From a checkpoint of a small image autoencoder: encoder norm layernorm, 6300 steps.
Rows from block 15 of the encoder of a small image autoencoder, named by matrix and row number. Rows with one number within an expert belong to one neuron, the router's apart. Each number is 500 + 40 x the weight over its row's rms, rounded and kept within 0 to 999. All counts start at 0. Numbers have three digits each.
Before each expert's rows are labels from the 100 images, of 14976, where the router gives the expert most weight on average: "top examples" is what is common among them. Only what is clearly more common there than usual is listed. The data: microscope photos of single blood and bone marrow cells.
# router: router (encoder.blocks.15.mlp.router.weight, 8x384, trained with AdamW), inputs 0-127
# up: expert up (encoder.blocks.15.mlp.up, 8x192x384), inputs 0-127
# down: expert down (encoder.blocks.15.mlp.down, 8x384x192, transposed), outputs 0-127

# expert 4
top examples: cell type: artefact
router.4:471446593517495526515470508473507491489463433510538461515471452469527517542535543474512463479489497566535492481499508487548513534507533498498490539499522473525502482508489403500531529457498502545466488515536537576466486525526537559500489498490541525493486434492540574472533515514462547478491454464497447545499542529462507495470441400495558524524511489438532559488496496450585479480430
up.0:549562411481439500477566472489499546549517535473486508541483524541472524505465537552464476563489550526471488551517518525425496484462464592539495560520527585435494538506521550492490508557486484557526478519549421493530531495511509514552507520545544558426497511497496511473464480550496546524468505475497547448460480498474489503455433517475452494427563488506486490485493529539433548514506
down.0:509519585527512547555493547433476513489550481497480569482465523523471476473454504460542435425526472489441508489528496510505516499517452577486502480611488546471546479496460491499525535522599483519450482456461493469500491528521432532510506463456426492432447526490491565567595465447468479557536517577527553553457438518545451470510502541512481546527566476511419501483496432447464485537470
up.1:430440451497564606470482442473458464504527505546533524515501460553503482498510472455534464461450455530460433464493531485508541515474515476497487440403470460566454506458474454482525467473595459447470512501488514534462500577477467549499476471465437483545508569456452474487494445456519478455492435492469450557409482531547501489616414485473551574463478439529519453392432471470525451446582
down.1:527498462506533542536445554512522370450521532504488481509544452466467500519552475476388496472518496522510517484589542458556497480542526568434522494504525500551469468483460445515475553453406460493550499517495462576488455423509582565506503565446433547476584507466471562453579535475476500465505471535465520527505512471479492485520460468478529519532491478468470553433458439516481593471494
up.2:490544499492445416565521443539532523513469570483496444423526593530468440477445572505413546528500496487502468525536525518514452420526461504509508527482566509504502543479457505496492514561485467576556470549516416427456501436513470458529529500580510493448535473491544538518528467491526548547476521478485503472465448452447473522443587502501431513511518539548459472506561479518492518513501
down.2:436460477459487467426444560532571489517467507520477516497514526496459480467531503538432465564495429536526461492550509441466526456507522510545610514536471528492493526478453452452533489434481543490478517580504532544464548559549507496485484536481501578436505489430513523492463506461498490483499508403552473445547553559494514468559521446500494484563520368543559467487500515435501499489475
up.3:488443515482552553468453554484450444472528493511550534481514453512529500465538481444561457434500449546468491459439508461553527550533525471445488463504458449498467507450518429499538450447565472438473481462472561536456467559454455518478466460421455488540467560458458478477463464449486448444491483476479459546465551561531498455564498470464569503475467461504540473506462457454555447444568
down.3:464520469528457492521475430495486515541507484488519499501490568523556515489448518497490479453536488517510536512512504523463486507479590433575463498523492535478500526522529567530467552569513513465537498589470431555481561487479506376586495474496621456437553486525482552545496510451500484422474460568540540480561524527446480511495576467464549472453485500520543525543544534542428494555508

# expert 2
top examples: cell type: promyelocyte; cell type: artefact
router.2:517529479504514450524530433563502452412522550507516517488567520529465526454564578640443518492558496527493453515499438543448545481510454434521448470496566506518424477427510528502495471469505541543539570526596502516497517446501506450523453484486506512438520426469502478469499499585501504546489507531484507439486487472515550480597515520540528493470440496511457462492440540507444533490444
up.0:447537503452539471463528522418496568533494460552495457452432440510530513472463417429509496572428456417477511475510593505580495453488455505617470486493481534491508515553447461495475521548448483565409450497467490451496498485496517517510504502556516455509519533545531534487541459486479458449500433474504418484594503584535499430450447511512435508503502511432486503513486500479508529525482
down.0:453537453478452485490499509581449438568426545503477476607504483460472446525537446497479565547467543479520506570532460423430531445450538528519464513491524462468458471549527486548512524468466502494517445526433485482491520506560475493476558506519594465508490490510501465466503498439497549495466510541479490561500525462476517484467446494464509473470559440461515477513505512497549546463621
up.1:525530530511486379510519506473519584496452501483467426486482493500532506555468521454532501552467519385535481546504435545547384530470486524535563508491497565584526505535461499508428505573494506572564502521502514412512512460492508545494557505525484526427536481511560540519515545507521472449536505462517544467511449519447481534456432471518471488510506537396499518490478484494437523575457
down.1:433456517577492490514493487506542508561538516479499510463504522471519481521478464506535468522499496476480562506416520505583493597502564480504579504522521555527446556536390558498495535539511436494555467508499578540496511523498531592481547451540418506452480457496485509497533455485534522508529521415488524519541559526464456536472516426493478541505546517466543532521488480427503499523474
up.2:552491457460532512522439487567528458486509525470483511554536564459445465511521560551450549433550517556525459510495465510445582529523483477434497464510552448526481434514570517542473525449521474466525571521546483527514493554517526517481488540411527532463568558491509432481469556529527509527438544561508492496470514488542560494551505544516561460510510517553469504528469533554512483479554
down.2:519512453529477553550427483494609565510562512517512498503476540549533477548527492424535502483495465481517564474507465458411454576488518461512457499507530572449539500507513437488558520496492500514510522512522549542459473495494489315444489529501471429471506570519465529456490518451509480494486420519498496488505483578492489528493439496437519485521562503514519531508547471535531519410560
up.3:490475499495457383514553569440514576508516464427511463489468477522527534552477472459478474596464527431457569468493489498578425541513482493558498498445461565530512538502427449482489523534455471519508481480438518464472513462477468420486495462549433435472486427507505570479542469471451550473528462472507511505545533545461476543456517461472401533479540495444534533438521494454481561530437
down.3:514442547558469549490487539483526478467483475455479463545477445521551504517534468479461499518454537528521527424517524540580573551499562528576514512403474552466514478489436549473510531513382547477514508472461423454466448478524459489515473464566449535570523493517519461540548449494537547585513484511454465531542565563540521570486545526476408496565497504509541526476472426496585534505477

# expert 5
top examples: cell type: segmented neutrophil
router.5:487471422526533546501515517468450503557534502531538531543448590499534507497422480486477520492484520517470495535447449556455447525441520527485470504509529553520507472576510574440497458444458430531489497533475497482475532494501482432519524524520457450511527521496485448410574437486478481471532508508528477408587498537464493475446525537547512493473489525493525476495471503491395564471481
up.0:476527535419474481434529478486497472437507504471508552465528464520489529484511446505535526534529549504517532497475512506513537455504551482533499507488484414526520513469488411458544498490482556530477396502512492524528528402528479430408462515581523491456541432515501483524497521488473490485480436479477456542534524476497520481471496471480425441474492453473489485455493513453576473540446
down.0:499527470564461492523498461533431505445458542438440485492535449589494532515461453512482545552458488553484518531482455515460541489420500490521513471472482444448519498547485481560540521475473523543450431491418435438447514535529522530497481589566485497498449465539512458471474464504420565530462510558455532517596448486483524511410482492506418468451486479534541446516507478480554530550507
up.1:448563504487476487463590450535543473446516518489491481414488459508460520513511480519505477518533560453496526480529544512565449427540514438545481458510514487492489522484428491520496521550434500497471483549534486527534518466544511536474520510535524447518484503576498488487517567503532540493458453422476562542507519493497492511493432439509452504516537490480461482486502533498491483540426
down.1:544494529468499528572490469451358530498459504531491476529535543495498490439530503505499549477537480481499478483585466456440557497447478521522455394504430463523549511443468498504533462479516598461484505475562496499496489506463470454516511432478473476498463468495462503490477549461512467501560470563531539521517560517520394351542537510479527543520517491530490526476588498531468533495459
up.2:487499550482433462485531504462437477458499523513486526458511449521485484499518504503482573551506540483520499464520517427498430484482519483527550480546459465471463563447410467496522499506483513500488409482507496529525535514519510455448524517545471483475504462561549483448494456466487535544431404453477510543516559513445469482561484461554425477514503513420527504416480510468538522504447
down.2:524584482578475473479537427462491478502415478492528444543483544478477496535543499552452471514470485492514440557542490529459490512511510488500513504450413517491527493499502516467468577463510472538499516510447468451502477489468447555494536523548536585477575452491481438509485510459451528551551540469480431509499423514535513501475474500506455531468472578417471530543512501521532581559498
up.3:483522575492421466459500518472531494462537483509445427473498442533486523557552496529473534547528507476538453496552486458573554444442466478536499434485538453455459462471441456481483502547422534524479484531467480547492492447502535458443490483568476500579522409527536525487444503450538559505449456407525465549445530498536500508590520483484478548492506491489478451463499518506537522510455
down.3:521466510501476461558602510566422532495567502611476454475519510508438486422551487459553532526466453576459421514456494527533501582472456489469464471494496569559449501478484458465529476472517499494455439518523503495475553489524494492515519520519407528548520582507495495457547449449467480465482491529574490510473524464514454537510476521554509535464469496557527508521420489442396464544507

# expert 0
top examples: cell type: artefact
router.0:520538485471390473479606472509469548436469532501424490471489447546470534495461518612444474504432497541495439508540495470442549484486443460586468486449500539533487441412484491496476446480549508537490445536566490517519545550507463497478453458537452518467556546457517497492441447568531522461487466505561506293487462444524550506490531509480502537493491534522456403476404505534347478470510
up.0:466472553511520521505521527483460470508553501506532504447459420504518447472536520477584467508533533494550583520579557490565468487447531611424542457540511458438554499521448469447555522524413427522417470450494473458495468435511569491538525458541409431591464444570470518485531456486468462480513519460525522573532522587544463420503475461498426510488500514518558569467536526447548499480480
down.0:452489557545557502490477555486529467516506527534502517484479476506554521527515538481559487529504477534459536450489523474584512542522559461493499483475512524504456497469412514504511460553499463528497540453515555538501553512506472464526455460523493535557467476488491520532523519479518503514500470501539498522526587578508492552547520463432487515560463494487508476496496455435596463501416
up.1:483487571518556560510553558523512461506559514529483480501445466519494483485487424459512519500539500537522513443512525544537547554455567574456527470529487502500591515521459524528496490529436487560469485519494506494526470485455429459556544526611450426534538370560535538494523502518526534446526515486456507575564459519421481510475478452526443505528458483475526488530532446440536538513430
down.1:508459491491543532520503462425459473463499523506517522461469479517515469471511522491523453499472523536500578485479572417456509452570481501543517559525422473458510514509411496512528459411538543478553508438524464471410589562512478487472490471417430517491475531474474478546505545487472456486494478508435488521510600493476460493457512517457552541538563481525545507533529549463585468444472
up.2:515436554494502524506561456424506497512584506455562496515509521543554492496520445428477488535540545479494552534488468586595487473458441466442498471555549472568486461543439473476509510507428468544445448494556496459463484431561540476542524508573476540515486457539497528526559554484485511469508496422502486523554513532495415435464465443505429538551524510470499489513520476419508482463413
down.2:541525440538498466494522482464487446513490563406490467544538524485398490549516448488464592514511540448513537545562479478549512479444485523519535549495470470516516516539587466445487540576453567481511502525503504468552430491457539529455569554504558452482474424559450514539509541485417534517528565478493506524527475530422530498449414486487474452497499514552492522491503475496500527532545
up.3:528488569485489477518517550446458499481521512457539519454440438463516470551490474487496474600485514446507594525520552519537486487448519573491503524573451426512533466518422490499495544530428447526481476533443486461513506425523537485497475498582492395543465440517537556495553505464445517505540478493414555529513536553447492502496515418489469509539417486422540499421508499469506515534484
down.3:526518517472492545442535552476496597568492533540490496522511545442467499547466544568540523462507532509479512555494506450475562502463533508473470446495464538498482506456513487488468477512567497562547558485467439570544498606480519486553480496490509520496444534450470481481559506473535590525494476533478437535513473496565584519521453447503579471514480549500522471492488494457542484438553

# expert 1
top examples: cell type: lymphocyte
router.1:514552508511529506421495471470484542462440510475532523485444412515490514457467521490524501530473507465514551523607480509489531522470455517505468542437519492518493527489481485502526489494520521447495496519467486463471572512475496446581541526504481449481469558466516535519503484528485458511540503418496482516464455518497503491490510382494470578434452510392553530444537509466474499505511
up.0:485547457532551463492435484507447520502513446539557510473557464443536493488537545448543513426527475452471556454539534489489509560484491512497492553446450551515538543456523481545485477537561548412494513467462539534432550564451494528554513478433507476532439559437527540532456487480550429496561553462523534536446530533536458463564511463448585577459511510467464547548570454530471513462559
down.0:484520520606526532485443520449455581522514479458498501455491491408493482473452497447459559485490540531449499523483542502493502435480459535539539470540523520495481535489549513479483475528578538479521505477461518537490533485431537462532508500446452504501469617514535498430515507518487469511524465520614513582494534517513507620516485492463578470542500550541511508423469545548536533463570
up.1:513563440522569490456439474515492526528517468536548542461568495487501533485528539465572518431446493452525541476546543488453522552447431536510470545443440527532539562462534481542503487520523514464497489458467531546449534535470459547555480480411524536524455547461515556537454474449536456501544543498531525473441507515559454506531515475464564549437535485443488557540549458551453522464569
down.1:516516476543554537536419556486455498494488479539461436480546413442414492507531462476520443474593462538528533491548487523470464591572477482482483497454520448492437545494502522553499453558467496435551501502394528512512542496564499516507534490444457546519493516504427505495514504518481495552477451474499518488437404469591433577524489505511515520457565567462488576482508453561522519507624
up.2:516426521502429533519496499514528490508483616440420505564474473521443511543490479552486525552560544503464511494484466529512482499523554465494513486539579439468497451532501582451470548496440418539500485532502458508502505460558561450415456532570524480511486466505495428444565539505527501483418452458493476507526553477436535533470547502530387458526526497546472490434458528473573463466440
down.2:501462491542465443466455505546511533524462494590482582534547423511498499485481451531479425517504500495493509471571535462518450444499562461548544485531550538511479535567454503497505510471497491500510425505482538454505494495530531472502506549477477501463497432477534379430464513505483545517461480485517474477488493528488599486476548531427488525577523480474514504481578510438460498492454
up.3:498477532501444458492565520577548468491532511453544494522467507465546502478496533543452507537513521490495487525393466550530513463460528512520474474537555523521502529518430466511516539483380485553528470466511438466553495388476500524449476458581506476534543479592466508464517549542490545482489445449478543542548559461437529463547439462527442471465502527483498517543451532438423440526458
down.3:518468481508556552506512502529484521530505551454501476492421452540506572516542453480531495519455498521467513563408475545552398540416486500480478499550453592554529563624449529488534550472457499512520481565462533517503502528499546597514488477531474534509532539529542439539480487577518506432484419510460534457421517494436466548522530444526485509513522443549464528488374544466486516500543