A small image autoencoder, trained from scratch: decoder norm batchnorm, soap at rate 0.0012.
Rows from block 0 of the decoder, named by matrix and row number. Rows with one number belong to one channel. Each number is 50 + 10 x the weight over its row's rms, rounded and kept within 0 to 99. All counts start at 0. After the name is the row's rms in percent of the matrix's.
# convs0: first 3x3 conv (decoder.mid.0.convs.0.weight, 256x256x3x3), inputs 182-194, a 3x3 kernel for each
# convs1: second 3x3 conv (decoder.mid.0.convs.1.weight, 256x256x3x3, transposed), outputs 182-194, a 3x3 kernel for each
convs0.190 115:39 29 44 63 58 62 37 49 47 57 59 43 54 29 48 37 46 36 58 83 44 29 17 34 55 55 54 56 40 59 40 29 53 58 54 57 47 27 39 52 55 56 51 51 56 61 42 52 43 57 50 56 48 46 64 50 50 50 47 41 46 54 51 50 47 50 54 45 51 58 58 49 53 19 49 49 59 48 45 48 51 63 67 64 42 64 50 42 42 39 56 54 40 53 55 63 53 41 50 48 65 52 44 30 40 52 51 60 36 42 49 44 57 59 55 59 54
convs1.190 108:66 67 59 56 55 51 44 45 61 50 50 56 53 49 46 42 63 57 42 55 51 51 24 46 67 51 53 56 66 55 65 48 58 54 37 41 47 39 50 46 63 36 56 56 39 46 39 50 54 47 48 48 63 46 50 54 52 45 34 53 35 29 24 62 60 50 50 59 46 42 65 61 62 45 55 65 48 27 36 61 56 42 50 54 53 53 48 61 07 58 60 47 45 59 56 55 48 26 49 41 52 53 65 63 68 42 28 45 50 69 41 55 53 58 72 42 44
convs0.191 111:54 71 70 58 72 27 59 30 27 52 65 61 52 44 39 53 40 43 44 24 46 42 39 46 42 57 68 54 76 51 46 34 47 51 45 56 51 48 50 65 40 48 45 44 55 66 33 52 26 77 46 51 57 36 41 47 57 49 68 29 45 56 51 50 50 46 49 43 53 50 55 46 38 64 35 35 47 43 38 24 51 54 34 42 43 47 32 52 50 76 40 47 57 48 64 34 50 40 55 35 69 60 70 62 41 60 48 34 59 61 36 51 53 28 55 34 43
convs1.191 114:53 45 35 33 25 24 17 34 52 30 68 44 54 49 54 54 44 52 50 62 46 45 40 58 65 46 56 47 43 59 52 40 56 43 69 53 49 41 28 50 45 65 54 60 39 66 43 53 55 43 58 37 54 39 66 66 52 46 31 40 56 69 46 56 48 61 46 45 46 43 58 35 50 58 53 47 47 35 50 52 46 38 40 53 35 64 70 49 70 36 46 47 49 38 42 31 53 36 49 53 45 64 70 55 48 58 45 49 44 47 51 46 50 59 62 43 60
convs0.192 078:51 65 46 56 36 56 57 46 80 43 58 42 45 56 39 43 50 64 52 45 46 65 61 57 36 41 36 48 53 40 49 26 48 45 58 40 50 50 35 72 67 51 51 66 64 52 60 72 64 45 63 48 67 37 53 56 61 63 54 56 46 61 66 57 40 69 59 48 55 49 62 49 49 33 47 44 67 73 62 65 53 50 50 56 58 52 50 28 42 51 44 56 65 66 46 54 55 49 46 52 48 48 38 44 30 54 49 61 54 50 62 58 54 53 49 61 62
convs1.192 082:42 46 61 40 51 41 58 37 63 74 52 44 57 38 52 56 53 30 31 66 55 56 52 52 54 47 42 43 56 54 67 49 33 49 43 51 53 63 62 41 45 43 34 54 38 38 59 39 78 29 51 39 47 47 51 49 53 49 37 57 56 34 52 49 50 46 26 63 41 62 44 51 50 60 49 32 50 45 26 46 59 60 48 59 51 46 38 43 63 51 45 56 43 42 48 39 46 52 46 42 52 49 52 49 50 46 62 47 50 61 45 50 49 55 43 48 33
convs0.193 099:39 15 46 33 38 38 53 50 55 53 37 58 49 67 53 51 41 66 62 65 53 47 78 40 62 45 34 56 48 58 49 60 42 43 72 39 51 38 51 56 33 48 57 68 43 43 67 58 59 58 52 36 52 44 45 45 44 50 20 68 51 45 44 52 50 55 55 59 44 51 47 52 62 51 66 58 70 57 42 55 64 37 69 29 42 46 59 45 54 48 58 33 64 50 51 51 51 57 52 41 65 37 51 70 44 47 78 37 62 35 56 56 47 50 53 70 67
convs1.193 107:49 28 41 32 57 48 43 63 45 48 42 61 52 70 45 48 55 35 60 53 41 54 51 43 40 65 36 71 56 61 40 50 38 51 38 53 47 50 36 50 34 39 57 65 44 40 55 47 52 58 59 62 51 39 41 28 35 54 62 29 59 66 41 64 55 48 46 70 53 51 53 55 61 48 52 32 48 58 36 45 50 73 72 42 41 36 36 53 41 54 76 57 50 59 50 50 48 34 49 56 30 43 41 33 51 48 56 44 57 40 60 66 42 61 58 50 53
convs0.194 112:65 42 55 29 84 52 56 44 42 46 58 73 29 62 67 55 17 60 58 33 48 64 49 41 45 49 45 36 75 48 57 30 40 55 34 35 44 47 58 38 50 55 62 50 52 48 56 46 49 51 59 53 59 42 40 56 57 68 00 56 63 60 48 54 49 50 62 38 59 49 42 55 59 47 57 53 64 61 37 39 64 45 51 53 54 53 45 61 48 45 43 44 50 47 58 51 53 45 50 45 43 39 57 49 30 62 45 45 50 50 58 61 04 43 53 50 43
convs1.194 103:49 55 54 42 43 50 54 53 37 48 40 59 66 57 49 40 35 62 56 62 30 53 30 68 32 50 47 37 58 58 36 94 48 46 49 42 44 64 50 65 38 64 48 45 39 60 52 63 55 43 47 72 44 68 52 30 54 63 47 58 56 61 49 61 33 31 50 47 44 56 40 50 46 34 42 46 54 75 36 53 69 53 57 53 47 64 45 44 54 48 32 48 46 29 51 66 39 58 49 52 55 49 56 66 44 55 50 38 65 65 38 58 34 48 49 57 42
convs0.195 105:41 50 62 45 53 44 50 47 49 54 38 52 54 52 47 53 44 48 48 45 38 51 71 54 57 52 49 51 51 39 40 47 61 48 63 37 56 51 57 43 49 46 62 49 47 46 57 55 41 58 48 55 55 52 44 26 46 42 00 47 45 62 44 49 54 49 61 43 55 50 44 57 48 34 59 64 54 52 60 67 53 57 55 36 55 33 56 67 52 41 47 45 48 64 65 53 46 46 44 49 57 51 52 35 45 47 43 40 45 49 53 41 00 42 45 50 54
convs1.195 106:66 59 44 53 48 55 52 38 40 55 48 53 30 54 46 45 45 64 59 43 55 43 68 41 50 51 42 56 62 65 54 35 32 53 60 41 49 53 57 56 65 49 32 42 51 48 21 48 41 36 56 42 38 52 67 28 39 71 67 41 51 50 41 54 62 68 58 49 50 37 58 59 60 47 45 67 45 29 49 56 46 64 45 48 46 65 64 51 42 57 46 40 47 33 56 44 61 55 43 44 54 37 43 50 29 63 56 52 54 53 54 50 57 45 42 66 53
convs0.196 072:50 60 59 51 52 49 40 57 61 54 22 41 42 24 63 48 39 44 67 42 61 62 50 36 55 56 55 59 55 47 43 51 42 83 35 62 43 50 51 41 40 48 41 58 46 40 54 70 58 65 58 36 55 66 51 41 50 60 47 54 55 46 55 55 57 60 50 48 62 30 57 49 53 50 57 41 51 57 36 53 44 70 48 48 66 63 51 49 56 37 38 52 49 37 54 43 49 54 55 46 51 57 61 55 40 49 33 44 55 53 41 56 28 65 49 61 38
convs1.196 088:39 41 31 54 72 63 55 56 41 68 64 64 61 43 42 58 27 51 48 60 50 45 37 49 58 36 47 48 52 62 56 45 49 54 39 42 57 45 39 72 32 60 47 62 51 66 68 42 49 44 48 57 54 44 47 54 54 37 42 53 61 58 45 41 56 36 68 32 49 46 54 46 32 25 56 68 61 67 65 31 59 60 58 51 48 65 29 56 62 09 46 44 33 52 58 60 45 41 55 58 55 52 65 45 20 54 48 53 54 47 65 59 37 51 42 48 53
convs0.197 108:48 54 44 62 37 13 39 40 64 59 42 48 57 55 54 37 51 55 42 42 47 49 59 63 49 67 55 43 31 45 46 65 42 53 39 45 46 47 55 36 63 42 58 43 57 60 51 69 33 53 31 47 50 44 43 36 56 57 60 79 52 37 60 53 64 49 42 36 52 43 49 45 70 56 58 53 34 43 45 53 46 48 37 61 48 56 49 49 88 43 36 66 57 45 27 35 42 60 44 41 60 23 50 59 41 28 49 53 53 33 54 35 57 43 47 38 60
convs1.197 111:42 57 61 48 62 63 45 43 43 45 45 57 34 61 40 53 50 54 38 20 60 42 42 43 56 36 60 62 57 56 50 51 53 44 63 55 49 40 54 37 46 44 62 42 41 52 41 60 57 80 51 57 34 47 62 47 29 58 38 42 69 70 27 63 47 45 50 51 52 44 42 54 42 54 36 55 46 31 42 45 56 31 44 30 39 28 53 40 47 47 51 50 44 46 61 49 41 45 57 48 34 61 66 37 49 63 59 57 45 49 63 74 49 28 60 56 59
convs0.198 098:30 51 58 38 32 81 42 52 61 52 55 58 56 64 54 56 47 62 49 47 48 38 43 56 50 33 53 49 57 36 53 54 52 53 64 45 50 53 51 57 38 45 42 54 64 47 50 52 40 49 50 44 48 58 53 38 58 45 36 57 44 43 40 46 57 52 40 60 55 50 42 52 38 48 61 41 70 44 39 55 48 38 48 48 55 40 52 47 47 39 35 58 70 35 46 62 28 38 82 56 44 48 68 50 37 52 59 34 51 45 47 40 58 53 60 62 46
convs1.198 097:55 30 39 54 43 21 30 38 37 41 27 53 49 53 50 71 48 54 48 58 47 41 48 52 53 58 47 42 53 44 52 53 50 45 52 52 41 61 45 58 52 35 55 53 55 56 47 50 40 69 49 48 47 37 57 42 56 50 65 30 64 44 38 70 55 39 55 44 55 46 44 44 51 43 43 55 46 58 50 55 47 60 55 62 60 11 54 52 64 50 43 39 59 44 35 53 24 44 38 62 56 53 39 54 43 48 56 59 64 56 49 77 36 55 40 55 54
convs0.199 101:64 33 46 49 56 44 25 44 52 63 36 60 51 64 50 73 46 32 46 49 38 30 46 44 39 37 50 43 54 58 40 39 44 38 61 48 45 60 41 59 40 47 44 47 48 49 62 39 50 48 54 34 38 55 47 35 56 48 55 51 35 49 46 56 40 56 49 48 49 32 60 38 55 63 45 39 46 56 40 47 53 53 58 49 25 48 41 48 30 62 52 59 49 28 43 44 39 38 44 50 43 50 35 50 43 53 63 52 45 31 57 62 51 50 23 40 51
convs1.199 097:57 53 59 54 51 34 45 82 50 59 41 35 26 44 51 50 61 33 47 49 48 58 62 68 65 68 55 55 54 45 49 66 45 49 39 52 60 47 49 53 47 49 50 50 53 51 38 31 32 20 63 52 57 54 52 53 60 36 53 51 35 62 56 71 47 53 39 32 57 42 47 31 77 60 47 55 54 39 61 51 48 36 46 46 56 55 54 45 54 56 44 64 47 39 56 63 60 44 53 70 46 39 56 66 78 45 40 50 38 83 77 45 37 38 56 57 58
convs0.200 099:29 39 43 53 46 52 48 56 59 44 45 43 50 45 47 63 48 50 73 62 59 58 54 49 38 41 45 69 50 60 53 52 37 83 77 56 49 55 44 42 52 55 59 54 58 55 47 45 54 46 44 52 74 46 49 44 51 59 45 43 63 73 59 54 45 50 51 57 47 67 62 62 56 49 56 19 42 33 49 52 65 57 62 46 55 37 38 29 65 39 37 60 54 58 34 52 46 47 41 54 37 44 25 26 17 61 67 56 37 42 49 46 48 57 60 79 69
convs1.200 105:37 52 41 43 36 43 52 48 37 44 49 36 71 37 55 70 37 45 59 53 43 59 51 41 37 51 40 34 41 59 53 48 35 53 59 51 53 45 53 49 61 56 40 37 49 56 53 39 54 37 42 66 23 50 65 35 45 53 58 46 43 40 47 52 54 68 46 52 55 53 57 46 61 58 41 33 47 61 48 31 52 20 57 43 56 43 44 52 63 39 51 45 42 53 39 48 51 51 51 54 64 53 54 40 45 61 56 50 67 52 72 51 48 46 53 52 51
convs0.201 118:44 34 56 60 55 59 43 49 52 56 41 41 66 48 36 46 64 36 43 59 46 55 24 61 43 71 53 44 42 49 49 51 57 50 38 52 58 52 55 41 49 44 49 48 53 44 30 61 56 61 38 53 48 56 40 39 48 44 65 41 52 53 48 44 59 48 55 59 45 48 49 52 41 56 39 47 41 39 51 45 45 47 27 62 33 70 39 48 50 65 57 50 59 48 45 53 49 56 48 55 63 65 46 71 50 52 53 49 45 24 53 52 75 35 58 47 47
convs1.201 108:62 52 58 40 67 45 53 53 48 38 26 37 36 44 26 38 90 69 39 45 56 33 30 50 47 56 50 51 50 42 44 55 58 54 51 59 49 42 39 53 44 35 58 51 51 56 36 51 42 48 57 58 44 42 60 58 47 45 44 60 56 58 53 51 49 61 59 51 55 40 37 46 57 55 48 48 55 51 50 49 42 54 49 48 48 55 55 54 38 47 45 57 49 54 49 62 60 46 72 36 44 39 46 31 52 50 56 55 52 60 50 66 66 47 37 54 48
convs0.202 123:56 28 54 53 67 50 31 37 41 55 56 62 61 64 67 36 34 35 53 46 51 62 37 42 41 71 47 61 43 47 57 45 43 67 60 57 47 52 54 45 65 49 46 37 49 33 58 46 54 50 56 42 55 47 53 47 44 50 53 50 51 51 53 51 53 45 48 62 54 46 43 51 46 57 55 62 33 59 33 36 50 58 38 50 42 52 36 57 55 54 51 60 45 48 49 52 53 38 47 45 48 56 54 35 46 37 70 56 54 41 47 58 39 55 43 57 54
convs1.202 101:64 54 50 52 48 40 51 62 45 39 06 33 36 58 60 41 52 63 46 55 46 64 42 45 47 52 50 54 43 49 50 58 60 45 47 47 52 57 62 55 50 37 46 38 57 62 44 63 43 25 48 49 37 65 45 57 50 55 67 45 49 50 68 46 47 53 62 35 28 55 50 47 42 58 47 41 46 64 49 50 44 51 22 43 63 62 33 58 49 45 33 36 51 26 51 53 50 44 50 55 42 41 54 48 53 48 53 50 43 65 63 47 69 51 54 58 44
convs0.203 069:43 51 62 54 45 55 25 56 55 35 53 40 48 51 26 50 35 54 45 47 51 60 58 58 57 64 52 43 55 45 61 35 43 62 45 67 58 49 33 49 33 58 54 48 47 56 44 59 29 63 70 59 40 43 38 41 62 45 61 33 42 41 55 51 44 49 49 53 39 48 57 45 37 51 47 54 49 27 38 40 42 42 50 59 34 34 53 36 44 53 53 40 40 51 58 49 46 47 43 53 66 51 47 57 62 52 56 44 47 50 53 45 76 22 53 49 63
convs1.203 086:44 60 31 53 41 63 64 38 64 40 84 49 50 50 49 42 33 32 51 66 59 64 28 63 25 58 49 47 53 56 45 46 61 45 53 43 38 47 46 47 42 60 57 46 63 59 65 32 54 50 55 39 64 43 30 39 57 64 60 41 34 69 46 50 65 40 63 46 36 39 43 59 40 43 61 75 53 23 52 39 59 49 50 52 65 42 53 50 56 36 40 62 41 43 51 68 58 68 47 45 41 43 50 60 40 53 40 48 52 50 53 49 53 48 43 47 49